A small autoregressive pixel model, trained from scratch: width 192, 25000 steps.
Rows from block 3, named by matrix and row number. Rows with one number belong to one neuron. Each number is 128 + 32 x the weight over its row's rms, rounded and kept within 0 to 255. All counts start at 0. After the name is the row's rms in percent of the matrix's.
# fc1: MLP up (model.blocks.3.mlp.fc1.weight, 1152x192), inputs 0-95
# fc2: MLP down (model.blocks.3.mlp.fc2.weight, 192x1152, transposed), outputs 0-95
fc1.973 100 [ 86 103 106 110 145  71  73 170 135 104  94  97 116 118 103  73  95 156 178 102 133 120 131  61 144 168 142 115 142 136 137 179 157 157 157 138 159 124 108 124 121 135 151 120  86 110 140 190 173 150 130 116 112 168 187 144  87 127  58 148  77 143  95 181 140 184 164 143 166 137 109 142  91  99 134  97 113 126 120 179 173 128 173  71 194 104 143 140 130 139 112 121 131 180 142 113]
fc1.974 094 [105  58 128 135 104 206 108  47 124 117 145 194 158 113  55  98 142 138 186  96 141 132  96 106 147 150 123 210 188 121 121 122 129 128 128  78 101 138  88 199 124 158 103  92 159 170 143 153 131  89 121  76  99 144 125 152 156 154 142  92 117 126 172 108 107 178 123 144 115 102  80 127 147 129 144 101  98 127 156  97  68 127  77 194 118 161 149 130 124 115 147 134 114 105 121 123]
fc1.975 094 [179 168 100 128 106 111 138 160 133 131 142 133 156  85 163 118 151 123 143 144 101 127 146 117  90 170 138 108 191 117 129 165 144 144 160 150  95 129 125 106 157 110  78 117  97  98  69  75 118 134  69 151  98  96 155 100 176 114 159 141  31 131 140  58 124  97 141 154 153 111 115 119 123 127 199 100 113 124 119 135 149 155 159  54 102  89 128 153 138 133 147 172 124 121 190 176]
fc1.976 104 [109 185 108 117 112 181  82  62 119 124 126 143 102 116 162 118  86 140 165 124 110 136 128 115 106 155  87 171 136 195 110 133  79  88 119  71 127 149 144 171 182 117 130 104 155 121 146 105 116 198 144  89 147  86 150  72 145 142 133 101 174 154 152 108  97 104 146 148 102 123 176 181 188 141 149  99 138 119  90 116 110 137 125 115 164 155  86 116 149 115 177 142 134 113 150 116]
fc1.977 109 [ 70 159 140 205 137 174 143 161 146 101 145 128 136 146  76 138 213  57 110 160 115 136 135  88  96 101  94 110 159 167 128 117 124 112 134 138 111 113 154 129  75 138  91 106  91 164 137 107 172  82 138 172 128  92 133 101 135 141 119 159 127 100 101 147 129 149 103 130 120  74 123  86 123 110 131 108 143 102 143 184  91  99 132 116 161  65  93 127 157 159 145 112 113 122 167  79]
fc1.978 098 [135 134 128 131  65 138 131 123 155 134 107 130 143 139 120  92 125 159 106 134 172  96 142  65 176 142 100 216 160 125  89 145 149  87 122 173 112 137 151  98 163 129  55 128 137 156 126 171 173 140 106 134 106 121 154  95 169 164 124 109 183  55 104 167 139 126 112 115  96 125  67  99 184  78  82 138 140 136 152 140  93 116 188  94 116 103 162 139  95 147  71 128 132 133 133 129]
fc1.979 101 [ 91 102 100 162 226 121 126 172 146 157  81 113 148 163  56  99 152 115 150 134  99 117 113 102  99 107 155 137 152 170 108 113 168 108 183 181 129 121 133 104 167 113  96 128 124 188 134  59 160 132 103 101 116 138 115 144 132 211 146 119 142 123 139 206 117 127  92 113 131 109 156 100 155 125 125  86 106 147 113 181 116  81 165 115  93 177 131  94 141 135 148 149 166 100 170 164]
fc1.980 096 [117  46 107 159 154 131 165 179 170  92 144 113 113 134 105  84 154 115 123 179 127 131 125  98 122 117 123 160 150 131 143 156 138 128 140 142  53 147 131  99 196 131 111 154 134 150 108 103 130  66  96 148 116 153 130 118 240 137 101 101  89  99  99  93 129 131 197 105  71 135 138  87 200 142  96 111  58 118  81  99 123 129 153  86 166 134  93 173 161 127 117 166 138 160 179  96]
fc1.981 095 [ 53  36 115 138 157 162 101 193 180 186 108 163 174 144 153 145 117 175 113 145 115 110 151  94 107 148 141 161 129 148 110 104 106  56 150 132 117 122 163 107 169 163  47 150  87 130 156 144  91 108  92  91 137  88 119 160 123 177 134 147 117 113  80 206 108 125 127 144  92 107 110 125 130 171 151 142 188  84 144 158 115 127 182 140 112 134 137 111 134 107 121 116 146 144 119 154]
fc1.982 096 [177 127 134 156 107 127 106 141 135 161 169 137 121 151  71  95 106 181  98 134 147 128 115  97  85 140 142 134 155  88 123 116 186 137 149  70 147 153 165 107 144  85  91 135 105 137 138 130 161 154 114  93 153 107 121  63 105  96 121  86 186 148 130 135 178 121 104 108  49 135 135 138 102 101 199 104 174  99 151  97 128 100 179 131 112 119 165 108 177 156 103 115 116 129 153 107]
fc1.983 096 [171 113 120  73  92 143 107 129 156 124 110 102 150 117 155 109  88 143 131 140 119 149  75 100 170 181  85 136 140 189 131 137 137 128 128 134  78 157 109 128 100 150 131 138 178 122  65 165 125 143 129 113 157 120 114  75 130  99 111 101 148 106 113 121 125 132  99 107  86  65 187 147 182 112 166 128 165  38 118  77 146 231 127  87 209 149  91 172 151 136 111 185 115 196 129 176]
fc1.984 096 [113  99  69  74  99 126 132 113 171 162 149 108 178 105 170 128 131 106 136 168 125 132 121 128  77 161 135 121 163 164 122  79 152  77 176 150 128 142 133  72  62 165 116 181 102 156 133 191  92 128  81 155 120 158 115  99  81 115 122 139 108 153 106 136  66 129 126 126  96 135 178  95 123 152 164 126 114 131 169 122 185 190 158  81  15  68 194 115 174 167 194 145 156 155 137 140]
fc1.985 102 [136 106 148 128 145 139 131  72 129 155 162 183  95 101 136 126 127 121 177 111 141 160 117  57  85 152 107 125 142 138 103 162  91 171 113 104 146 136 150 135 118 101  85 111 198 151 135 139 119 130 131 113 124 125 125 125 100 151 101 118 146 100 153 106 162 125 142 125 110  99 128 117 134 138  95 125  92 182  98 156 130 141 184 154 133 111  62 141  95 182 147 149 123 122 131 126]
fc1.986 098 [ 83  92 138  99 103 133  87  88 137 106 186 143 105  91 109 113 127 112  91  78 105 113 120 114 133 112 126 146 149 151 181 150  97 149 132  91 134 144  77  61  49 190 123 156 148 154 137 166 117 148 121 127 116 137 137 128 149 148  84 155  78 170 159  85 153 140 102 104 134 109 157 162 124 173 132 120  80 136 134 126 127 196 119  98  87  75 158 173 160 133 178 107 161  84 179 139]
fc1.987 101 [114 113 142  86 164 135  73 128 127 164 141 126  66 105 147 117 168 147 154 104 133 111 153  76 113 116 123 167 138 134 198 200 178 152 187 154  82 141 104 113 171 157 115 143 113 106 172 157 152 153 140 138 168 141 149  97 147 122  67 200 147 104 159  98 148 108 124 128  98  98 136 149 143 154 123  86  78 142 108 184 130 169 173 124  71 104 110 179  97 166 116 141 110 125 153  98]
fc1.988 104 [102 164 113 149 110 113 130 135 106 165 150 153 100 114  51 121 157 131 140 123 159 160 155  92 116 130  99 157 156 105 116 126 148  87 194 144  84  96 164 106 147 113 119  89 153 120 142 103 125  89 144 103  79 151 131  98 127 127 107 110 152 137  87 201 178 126 133  71 124 123 138 113 140 160  93 126 111 125 176 133 109 112 124 109 143 123 143  97  99 149  99 147 126 128 143 174]
fc1.989 098 [114 148 139 111 143 117 127 136 152 110 144 191 159 107 124 154  96 154 132 138 117 130 207  71 142 109 100 218 143 179 158 161  78  90 127 124 112 183 104 109 161 111  42 111 118 111 115 134 108  86 142  87 145 161  91  76 180  78  62 205  99 163 132 117 169  92 129 131 114 131 128 128 158  57 145 110 112 159 116 131  90 143 146 145  70 113 124 122  85 132 158 139 128 125 163 110]
fc1.990 097 [145 148 135 112 101 139  89  45 192 134 105 112 140 116 219 132 129 116 152 195 142 166 102 101  85 127  89 135 144 136 157 169  58 144 158 152 121 108 150 137  78 178 179 104 149 109  99 163 151 158 123 119 125 184 119  69 182  85 129  89 139 134 138  94  98 165 148  90  85 148 146 138  76 135 116 121  55 114 152 108 140 118  86 126 132 147 103  71 132 180 143 112 104 111 114 155]
fc1.991 097 [172 139 120 149  95 147 151 166 138 128 129 165 127  90  94  92 132 149 137 122 107 129 122 104 104 195  29 113 144 159 105 144 107 184 175  94  86 123 141  54 155 144 112 147  99 144  47 189 141 101 104 143 150 176 140 136 127 138 124 147 124 133  45 150 125 112 123 182  81  90  98 148 122 110  43 119 168 157  81 118 152 110 169 116 167 123 183 132 152 140 111 112 116 132 144  96]
fc1.992 096 [109 124  98  64 147 130 123 167 145 155 172 131 131  67 142 105 129 123  88 121 112 107  91  66  55 101 130 170 104 155 123 143  73 125 173 128 137 123 110 104  91 122 114 107 162  80 151 146 113 131 120 169 101 151 132 152 178 174 157 173 112 141 114 140 149 163  95 106  89 122 142 115 188 143 159 131 147 119 208 131  63 192 197 214 120 125 121 128 182 166 129 152 160 178 147 156]
fc1.993 098 [141 122 109 141  95 112 172 178  93 118 139 148  49 142 118  92 133 117 145 152 135 114 124 102  83 147 138 115 158 140 170 155 111 147 139 146 128 130 117 136 106 106 122 130 125 171 190 138 181 141 119 161 126 184 144  94 139 189 138 202  98 109 208  66 104 167  91 110 139 112 120  72 187 132 117  74  88 152 193  93 111 114 151 134 135  70 113 112 119 150  60 129 102  80 118 196]
fc1.994 092 [116 138 113 186  96 130  83  99 109 163 163 162 117  93 127 115 130 163 141 176 140 163 117 159 171 122 165 153 168 104 115 147 101  94 180  96 130  90  97  83 128 102 117  97 137 150 193 159 105 134 147  78 173 130 129  96 159 155 158 169 148  81 150 142 110  71 136 112  76  75  91  62 147 121 130  81 153 187  91 178 104 119 115  77 102 149 157  90 122  81  93 168  88 145 149  69]
fc1.995 100 [110 121 143 125 151  82 199  87 184 154 118 162 140  99 158 138 146 164 115  74 149 125 124 101 147 151 149 197 186 129 122 155 146 147 134 106 140 112 164  85 118 124  62 121  93 115 141 153 198 138 109  77  74 123 207 123 179 108 112 106 128 129 100 144 102  78  91 116 145 130 143 105  82 127  79 127 173 158  99 149 131 120 153 138 158  78 167  81 134 187 131 116 138 116 129 156]
fc1.996 106 [142 111 108 100 114 150  63 103 113 168 175 128  92 102 128 126 150 150 138 145 154 140 144  57  98 130 103 155 131 116 118 162 166  93 156  97 134  55 115 102  53 117 153 125 123 120 135 114 126 135 122 122 124 136  87  93 238 147 129 133 153 156 154 111 109 100  96 147 118  68 164 104 189 136  69 113 122 121  73 124 120 133 133 153 147 140 110 158 101 163  73  92 127 169 151 142]
fc1.997 099 [146 107 152 102 115 141  81 114 149 121 152 130 180 114 152 138 110 155  63 129 158  91 121 113 101 145 109 138 193 118 138 120 147 153 133 134 132  74  88 111 142 191 113 146 111 126  85 150 144  84  75 135 109 138 103 105 131 105 161 147 135 161 127 182  57  53 126 133 120  77 109 114  89 119 158  96  80  95  80 132 102 118 122 110 175 102 238 123 146 154 146 118 146 144 158 188]
fc1.998 096 [180 125 105  95  95 207 120 156 163 206 121 126 172 135  80  86 113  90 128 109 160 137 175 130 132 159 157 115 129 143 135 146 116 191 155  95  84 119 139 144 198 135 108  94 139 103 157 178 116 118 141  45 172 105 185 153 143 166 100 142 185 122 105 169 105 104 119 112 139 126 127 131 157 118 162  26 168 104 135  77 108 130 161 108  92  79 143 155  81 138 129 161 111 118 134 100]
fc1.999 099 [184 135 130 114 105 160  80 152 137 133  91 119 175 159  92  88 155 129 159 147 142 147 140 104  84 149 125 130 136  98 137 173 159  94 186 126  79 118 124 109 128 157 122 121 157  75 128 172 128 170 152 104 164 161  89  71  93 137  58 103 151 137 155 126 161 114 122 113 150 162 173  68 125 123  65 154  96 136 177 180 171 147 154  81 137 139 178 158 120 176 152 104 118 189 154 102]
fc1.1000 102 [134 122 136 156 145 163  61 132 180 138 170 124  98  99 154 112 114 117 147 154 131  83 123 114 123 142  84 124 116 105 130 172  87  82 103 114 141 105 134  90 142 130 146 164 106  96 193 115 199 159  98  45 156  94 146 137 115  72  85 116 147 135 146 149 161 111 125 113  92 120 142 123  78 102 156 112  83  59 159 126  93  93 107  96 134 137 114 116 175 123 205 100 196 134 174 113]
fc1.1001 101 [ 89  76  68 152 186 170 117 153 170 148 178 180 102 129 101 131 154 184 141 174 102 149 154  62 117 157 104 147 109 126 124  84  87 179 187 145 108 120 106  85 161 140 132 161 103 141  91 137 102 104 130 149 135 109 120 133 165 143 148 125 150  87  83 191 106 132 119 170 114  67 104 160 121 106 120 111  94 119 133 128 155  82 145 169 192 108 106  82 106 155 155 135 115 144 132 152]
fc1.1002 098 [139 157 136 129  99 157 144 111 155 103  76 122 113  86 112  77 131 119 100 118  69 116 112  92 133 152 136 156 155 111 108 139 123 122 136 118 133 162 138 142 112 165 107 145 152 191  57 109 132 134 127 133 143 118 119 104  96 112 122 140  85 142 108 124 168  94 138 100 171 149 113 123 139  99  93 149  68 115 128 125  69 111 143  84 138 159 138 123 171 165  85 156 134 125 137 151]
fc1.1003 096 [111 120 109 120 171 162 131 108 199 131 162 138 141 168 127 106 117 157 130 170 109 159 117 119  94  93 121 155 153 146 140 135 142  79 157  96 191 175  52 135 174 115  93 147 161 113  24 182 115  76  89 133 100 208 139 173 173 120  85 167  88 119  66 132 140 154  65 116 117 126  96 183 195 154 131 104 163 127  90 140 191 154 100 122  78 120 191 167 136 104 105 122 153 125 117 165]
fc1.1004 102 [179  98 125  59  81 108  86 143  95 132  98 191  95 119 178 114  97 118 118 133 104 209 168  53 110 125 146 200 147 143 167 111 153 131 126 141 125 176 104  88 143 110 138 113 116 111 150 133 115 123 147 149 168 134 126  75 138 156 112 128  46  85  97 123 133 171  82  73 117 125 166  89 164 104 137  85 118 137 135 201 124 129 113 129  71  77 170 118 136 169 128 139 112  94 128 168]
fc1.1005 105 [162  90 111 117 147 127 120  95 176  86 134 148 122 104 164  98  58 128  80 141 170 140 159 135 148  96 191 193 149 115 111 138 155 148 176 139 107 168  81 101 150 131  86 186 150 107  98 138 152  89  86  85 142 204  96  79 134 124 131 138  87 134 163 168 134 174  96 126 139 122 141 132 141 142 137  58 108 161  66 172 107 126 100 179 111  78  82 163 118 170 225 170 101 119 136 142]
fc1.1006 102 [122 172 119 102 227 195  81 144 107 176 140 137 141 106  72  78 142  99  68 124 155  96 162 103 113 143 110 118 173 135 153  93 121 163  99 131 128 144 123 139 163 130 118  86 143 101 132 170 117 184 139 180 118 108 177 138 175 118 147 131  97 142 153 212 134 198 118 118 151 161 134 102 137  90 149 123 163 134  56 106 133 154 155 101 102 149 166 126 119 137  96  97  83  90 157 102]
fc1.1007 096 [145 146  86 121 133 128 132 198 161 116 100 127 122  96 144 129  84  51 175 149 144 134  75  53 109 139 161 172 133  88 111 136 117 141 140  70 157 162  10 168 152 170 102 115 108 178 175 105 189 136  71 137 139 113 157 106 154 178  99 132 107 130 174 118 114 146 126 138 105 191 115 119 113 140 128  94  85 158 145 104 114 116 152  84 131 126 159  90 203 146 167 106 121 148 148 166]
fc1.1008 093 [111 137 122  99  81 157  84 168 189 116 164 140 159 122  80 108 172 108 152 131 118 103 109 107 111 160 136 120 146 153 103 157 134 142 124  77  67 138  76 141 116 136 120  49 119 106 170 127 103 120 101 180 170 118 212 132 153 146 118 127 113 140 140 109 171 132 135 118  20 121  84  97 125 138 113 117 144 110 139 141 157 141 225 125 124 140 128 125 146 196  47 114 126 133 136 139]
fc2.973 089 [137 163 138 121 122 135 120 121 108 125 146 143  91 132 144 157 151 137 153  98 135 142 156  99 112 141 139 132 158 157 164 135 130 128 108 158 131  96 124 132 146 140 122 137  49 135 127 150 105 159 131 134 126  95 136 123 184 117 181 125  95 134 136 141 121 107 124 131 131 111 121 101 123 139 119 151 141 113 120 147 118 114 130 136 117 116 113 147  91 220 137 119  97 107 109 110]
fc2.974 081 [141 136 108 135 140 131 130 148 143 179 146 128 130 119 137 116 146 176  44 129 102 139 122 119  85 100 152 142  55 136  96 154 109 126 134 129 166 125 135 148 118 139 123 143 184 143 139 133 148 111 121 140 125 103 139 115  92 133 140 127 138 134 141 129 151 107 134 129 146 122 135 146  91 147 119 102 122 255 137 137 145 129 133 114 121 131 118 117 156   0 120 144 144 132 130  93]
fc2.975 180 [134 126 122 117 131 114 127 128 127 109 131 128 130 124 129 122 127 134 162 134 119 127 135 129 121 136 135 136 137 130 124 136 137 142 138 123 126 124 141 129 129 125 135 122 161 130 127 124 124 128 136 129 126 116 129 142 131 131 133 123 119 145  76 114 127 120 126 138 135 131 128 129 136 124 125 131 125  76 124 130 142 135 108 137 137 125 131 130 145 184 147 125 139 118 135 130]
fc2.976 062 [149 137 117 176 145 113 156 183 149 163 141 152 106 167 138  99 140 142   1 107 127 113  93 111 101  87 132  63 121 134  98 172 140 145 132 112 131 152 148 123 163 151  99 133 147 141 140 110 129 109  84 205 157 104 141 116  44 101 114 130 131 109  86 125 177 127 129 100  99 126 155  91 114 120 151 119 146 136 117 125 150 120 115 112 141 147 128 155 105   0 133 133  87 112 107 124]
fc2.977 074 [103 123 117  80 139 113 128 119 125  64 107 133 106 144 144 147 131 175 180 153 152 153 124  68 113 144 182 127 229 121 164 139 148 136 116 130 111 108 146 121 154  71 115 138 100 139 131 146 121 118 123 128 126 116 155 134 156 120 126 127 144 186 157 124  92 129 143 131 132 115 146 134 152 146 145 138 160  18 139 111 110 132 145 136 114 143 122  83 124 235 122 126 137 117 110 167]
fc2.978 141 [141 129 140 140 138 126 143 121 119 155 106 138 122 133 139 129 139 131  97 114 118 140  47 119 130 124 121 133  64 128  66 126 123 120 134 153 107 139 127 113 107 109 134 124 155 142 139 132 123 132 126 132 120 121 135 144 154 135 118 130 110 134 121 125 135 127 135 128 146 137 122 136 104 120 158 117 131 255 140 133 136  97 128 143 133 120 112 119 129   0 131 123 131 120 113 140]
fc2.979 061 [183 113 116 101 153 114 139 134 129 126 127  86  81 111  75  89 119 118 243 136 131 103 147  84 123 130 130 132 225 129 127 155 116 105 105  94  94 110 111 121 137  83 114 127 169 126 167 138 139  96 107 103 126 132 135 122 218 138 144  69  74 149 190 129 129  91 142 108 134 142 157 118 170 171  82 149 150 113 134 111  99 157 147 149 160 158 156 145 129 165  99 126 150 139 114 129]
fc2.980 134 [140 136 104 135 101 127  95 128 123 136 134 138 138 122 133 109 134 135 156 134 127 153 125 130 123 134 133 123 147 122 132 130 143 153 120 126 143 134 137 101 135 135 119 138  78 132 132 132 134 135 132 120 114 134 141 143 166 146 150 134 139 120 156 135 134 122 125 126 134 130 124 133 141 117 146 125 149 157 136 148 129 119 138 130 121 122 122 129 128  81 127 107 124 116 111 134]
fc2.981 067 [135 130 110 135 126 152  77 153 140 118 141  86 120 144 125 122 107 116  81 129 128 116  76 130 141 127 137 121 103 122  79 122 148 110 115  79 149  90 117  87 151 147 168 132 197 158 131 143 124  96 158 138 158 135 144 116  83 114 141  92 117 119 134 121 180 121 144 135 146 112 118 149 131 113 117  97  79 196 132 136 133 133 137 112 155 161 134 129 101   0 133 135 136 127 135  98]
fc2.982 117 [139 132 137 127 124 120 138 127 116 141 119 136 134 102 137 140 145 121   2 120 141 138  50 150 129 102 140 124  67 124  87 142 126 155 121 125 133 129 117 137 144 132 121 135 190 122 136 142 130 135 120 135 110 108 153 126 125 114 131 126 133 152 129 134 126 137 138 109 140 124 115 134 128 130 141 121 131 137 107 125 128 144 141 127 129 126 112 123 104   0 124 130 137 124 142 128]
fc2.983 081 [115 128 132  99 139 139 138 130 136 117 140 116 129  92 142 161 154 111  62 138 118  97 125 160 113 134 113 116 149 134 116 134 134 132 122  92 141 116 156 165 128 103 107 111 156 136 155 116  99 138 119 104 137 130 122 113 114 114 115 119 117 153 107 117 146 137 112 117 137 125 107 150 107 118  86 152 152 181 129 121 107 114 135 154 114 125 127 120 119 159 122 158 151 119 144 135]
fc2.984 114 [128 128 151 114 135 125 121 146 118 134 130 140 127 130 148 155 121 129 142 134 122 133  83 169  83 108 122 130 107 115 110 111 122 141 130 112 136 124 134 122 142 111 126 128 138 144 135 128 127 119 113 118 118  98 120 108  86 146 112 122 146 149  92 134 127 112 153 139 125 108 130 135 123 138 105 136 120  94  94 140 138 119 118 123 151 133 116 110 136  77 112 135 142 142 139 124]
fc2.985 065 [131 142 148 176 103 174 140 158  89 153 115 127 100  94 151 135 119 126 153 135 129 125  91 213 125 119 155 100  76 132 120 117 130 149 156 134  96 122 128 134  77  95 101  92 194 164 137 125  93  81 121 141 117 113 169 128  94 154 131 110 116 144 175 127  96 102 140 128  88  80 148 177 108 160 139 113  90 255  78 136 172 129 125 102 131 180 183 117 170  60 151 109 126 142 169 161]
fc2.986 070 [158 107 124 141 150 148 160 140 135 155 111 117 140 137  72 109 119 184 157  97 130 133 183 112 130 118 132 144 184 146 116 111 123 109 116 128 112 116 114 141 119 123 117 135  68 138 129 110 132 159 139  92 119 150 171 148 203 138 178 115 144 108 137 145 126  89 171 117  92 102 161 115 129 180 128 134 143  77 134 108  97 128 128 150 150 119 125 132 107 205 115 141 106 160 115 120]
fc2.987 055 [ 91 154 111 100 118 104 109  69 136 179 120 109 111 139 150 169 104 128 136 105  74 126 193 117  86  91 145 148  96 102  87 190 132 114 121 138 118 136 120 111 143  94 101  82   1 131 156 102 123 151 152 113 127 125 151 165  86 105 160 139 147 103 135  97  67 153 161 110 115  73 106  91 145 111  77 107 143 123 124 150 105  68 171 100 186 174 139  79 100 172 145 104 150  83 152 155]
fc2.988 063 [137 125 101 143 166 131 166 142 154 116 124 109 129 119 128 111 146 169  42 150 138 128 121 123 126 100 135 142 143 132 152  82 126 120 129 155 118 162 128 138 107  83 146 152  42  99 141 148 130  86 111 136 134  93 148 124  62  75 116 108 146  90 174  99 138 116 144 104  81 155  92 139 157 163 159 125 140 148 103 145 158 130 122 110  88 158 173 105 131  62  94 103 103 153 155 131]
fc2.989 057 [144 141 138 110 196 106 156  76 136 114 146  83 163 116 127 177 123 163  12 106 109  87 216 156 108 136 155  90  51 186 117 147  98  82 131 142 122 132 147  78 149 123 123 119  24 124 197 156 110  97 168 161 129  92 147 200 162 183 121 128 115 136 119 126 116 140  86 136 108 127 133 105 113 174 144 130 127  24 148 144 115  88  92 123 133  74 125  96 135 107 146 105 155 119 106 142]
fc2.990 066 [168 131  76 144 145 104 132 144 103  51 137 144 128 106 111 113 141 136  14 120 140 135  69 184 140 114 150 142  59 131 124 122 161 134 124 141 122 167 114 117 158 142 103 158 129 153 117 114 126 132 136 105 115 119 123 145  73 126 106 131 142 138 142 137 118 111 127 129 153 112 152 134 142 130 133  90 110 223 125 143  97 130  79 128 112 119 110 147 107  69 120 127 179 111 130 126]
fc2.991 076 [ 87 122 107 132 112 131 101 140 141  86 126 122 100 100 140 136 105 145 138  85 159  89  89 110 128 127 111 144 103 149  80 111 130 102 165 140 151 102 127 119 110 119 121 149 160 154 113 121 161 167 114 115 129 106 107 133  79 145 164 171 120 156 111 130 118 131 117 139 166 151 123 126 135 114  95 141 149 166 131 141 133 142 108 147 157 145 142 129 124  51 118 124 101  95 120 141]
fc2.992 105 [121 126 138 117 149 112 116 134 128  99 106  92 128 123 128 136 137 128 127 132 120 143 104 132 121 140 132 118 110 147 110 123 113 133 103 130 147 143 131  90 151 123 133 135 111 107 124 132 127 120 112 113 124 118 127 132 136 141 114 135 130 130  93 146 131 135 124 142 119 146 136 134 121 146 126 134 143 162 138 152 117 142 127 132 123 149 130 119 106 136 130 117 121 123 128 115]
fc2.993 059 [115  97 118 100 101 140 145  77 158 140 137 111 161 132 148 123 116  95  30 136  80 149 125 157 116 158 126 129  53 104 131  70 156 146 152 139  78 131 127 107 139 146 156  78 219  99 166 149 136 166 136  95 149 129 120 139  62  93  87 110 130  96  27 106 176 140 102 138 118 139 131 108 153 154 109 159 131 226 122 193 112 120  92  93  67 115 119 114 145 120 166 129 120  76 132 146]
fc2.994 055 [143 126 208 162 113 116 126  94 141 125 107 120 142 104  66 130 182 153   0 111 103 129 171 144 130 137  82 128 140 134 105 125 124 110 178  93 121 175 119 140 115  84 106 146  51 152 147 130 174  93 149 137  89 113 148 149 154 114  75  94 125 129 109  90 125 133 136 124  86 156 109 148  85 125 127 129 120 154 138 133 138 110 153 139 140 143 180 156 106 160 101 125 139 101  96 143]
fc2.995 187 [144 128 138 116 129 115 129 120 131 119 130 127 128 133 128 132 121 143  92 129 126 131 118 122 132 132 129 125 110 125 119 129 128 124 122 124 132 131 116 139 129 135 130 131 151 140 115 132 122 120 125 134 125 119 114 117 101 114 131 140 140 129 109 134 124 126 125 123 149 141 136 143 127 123 137 115 122 120 146 120 140 137 134 115 125 136 119 113 136 144 123 125 120 136 112 133]
fc2.996 061 [125 142 143 120 107  98 115  92 108 129 120  91 164  99 133 120  98 174 120 147 126 122 158 123 145 109  97 107 178 136 113 112 156 140 133 130 129 113 124 162 105  92 122 154  93 162 126 128 101 144 127  91 143 130 161 107 177 124 131 127 117 128 107  90 158 148 100 134 135 143 107 132 108 115 131 134 130 255  75 109 141  74 103 132 114 106 124 114 141 154 134 116 109 112 132 124]
fc2.997 067 [161 116 114 132 147 134 133 102 149 140 120 150 118 140 100 113  91 163  76 117  80 151 175 100 117 107 131 134  86  96 144  92  95 122 113 154 171 142 165 128 111 120 139 109 137 182 135 151 132  98 130 157 110 121 113  75 173 113 139 144 154 107 215 114 128 140 134 113 158 141 129 102  89 133 158 125 135 207 131 157 146 116 111  98 142 139 127 118 133 126 138 134 133 105 139  81]
fc2.998 079 [ 77 113  95 122 131 134 131 137 150 139 144 132 109 116 158 115 152 153  94 118 100 140 149 119 137 104 151 120 110 135 126 125 141  97 146 142  98 149 145 134 105 171 110 149  34 123 143 120 131 155 157 128 101 153 137 142 159 139 128 147 115 138 168 134 147 123 127  87 106 118  82  94 135 157 136 129 115 142 125 120 134 103 143 144 142 144 134 120 121 100 138 146 109 134 130 156]
fc2.999 096 [145 112  98 131 127 114 132 111  98  75 111 138 137 132 120 136 130 147 182 101 112 111 139 185 128 127 117 146 140 111 140 126 115 140 134 125 143 118 120 130 126 115 127 117 118 145 145 141 125 129 144 100 116 134 142 131 133 115 142 143 153 150 138 123 129 169 135 111 122 133 131 117 120 143 128 153 130 118 104 118 131 134 118 132 122 129 103 134 143 230 134 144 112 112 132 130]
fc2.1000 118 [134 130 127 158 110 131 136 147 145 137 106 134 131 167 134 148 134 108 107 141 128 111 121 166 134 134 110 128  78 130  57 130 135 110 122 152 125 131 131 131 142 138 140 119 147 146 139 112 137 116 105 152 130 129 143 120 130 148 121 134 141 135 109 111 130 117 110 135 153 139 121 118 110 126 128 132 102 106 120 140 141 103 151 142 148 122 142 164 144 102 113 122 127 140 109 138]
fc2.1001 213 [124 120 134 129 119 121 120 121 132 125 121 129 146 122 116 134 133 115 101 133 123 121  85 138 128 118 124 123  97 119 120 136 129 128 144 123 122 142 135 123 111 129 130 128 182 124 124 145 135 126 140 138 124 130 109 132 123 130 123 121 129 121 102 121 136 138 135 129 132 124 127 115 131 132 129 125 118 135 131 130 130 141 129 138 123 127 122 123 132  79 124 131 127 136 127 140]
fc2.1002 059 [ 95 128  87 145 155 148 136 174 145 147 139 132  75 123 151 115 163 103 129 135 137 116 120 113 102 142  77 116 134 143  98 165 132 142 141 117  79  66 114 132 109 130 135 117 122 105 144 132 118 165 149 117  86 132 120 134  26 143 124 132 138 119 169 202 171  98  79 146  90 123 124 105 119 147 108 101 169  40 139 111 127 112 118 145 102  75  98 123  93 134 132 131 143 160 144 106]
fc2.1003 109 [134 122 112 142 120 116 101 132 121 118 131 139 141 136 127 142 141 126  78 133  94 115  99 140 134 139 125 124  80 138 105 128 126 134 124 137 114 122 115 148 103 125 127 116 136 136 135 115 129 134 115 120 111 128 110 126 102 138 127 117 122 145 138 108 118 134 132 132 132 111 139 127 140 156 147 147 126 196 144 124 137 109 124 129 141 129 128 118 114 152 122 129 133 124 131 133]
fc2.1004 110 [114 167 103  56 123 104 113 111 133 133 132  99 143 131 156 138 140 151 135 132 114 133 120  97  87 106 129 144 152 132 168 138 137 111 119 123 117 104 130 140 157 139 134 124 237  97 132 113  97 111 132 129 132 123 128 120 125 139 120 126 115 108 137 137 146 115 142 116 124 151 136 150 143 142 107 134  96 116 144 133 148 173 160 113 138 124 122 128 131 189 117 119 155 119 132 116]
fc2.1005 090 [143 125 111 102 140 135 128 115 139 125 104 130 118 160 155 154 114 124 177 128 132 105 200 134 125 132 136 128 109 143 153 122 123 116 145 136 180 127 128 156 166 120 171 147  54 121 139 141 132 131 118 146  91 127 143 151 110 115 146 159 103 166  84 112 105 134 138 138 107 138 134 114 107 117 121 151 137 127 123 131 135 128  83 128 126 115 136 150 142 214 128 130 132 130 125 128]
fc2.1006 054 [ 65 124 132 147 109  75 125 137 149  83 121 118 131 126 157 109  99 157 164 135  97 171 186 148 129 108 126 151 171 123 169 131 163 152 130 115 121 140 112 131 105 158 147 140  32 118 161  78 122 160 121 124 144 111 149 147  99 132 116 131 106 122 118  88  98  96 153 120 141 126 153 106 106 143 155  96 153  17 116 126 110 133  75 166 128  90 163 153 109  67 147 135 158 145 136  86]
fc2.1007 058 [132  96 148 119  98 133 108 110  75 100 142 102 129  63 114 177 122 143 130 164 126 155  85 121 147 139 133 131 186 125 152 139 159 138 115  76 101 143 116 137 155 112 179 110 142 158 140 115 147 145 109 111 121 138 133 101 168 129 145  97 124 168 128  67 111 144 110 130 107 151 124 136 163 125 146 122 114 216 177 110 100 126 133 118 126 151  79 155  92 255 132  96 159 146 130 155]
fc2.1008 074 [121 130  95 163 116 161 135 123 148 143 141 123 159 171 106 121 109 130 198 132 126 147 255 102 126 144 144 143 152 140 180  96 169 141 142 131 112 132 128 103 119 124 124 132  79 137 137 166 105 147 109 113 102 139 124 151 141 133 154 125 112 114 128 142 115 115 118 118 115 139 113 137 141 118 103 127 116   0 158 110  99 128 139 129 142 107 150 119 118 182 139 160 121 140 120 137]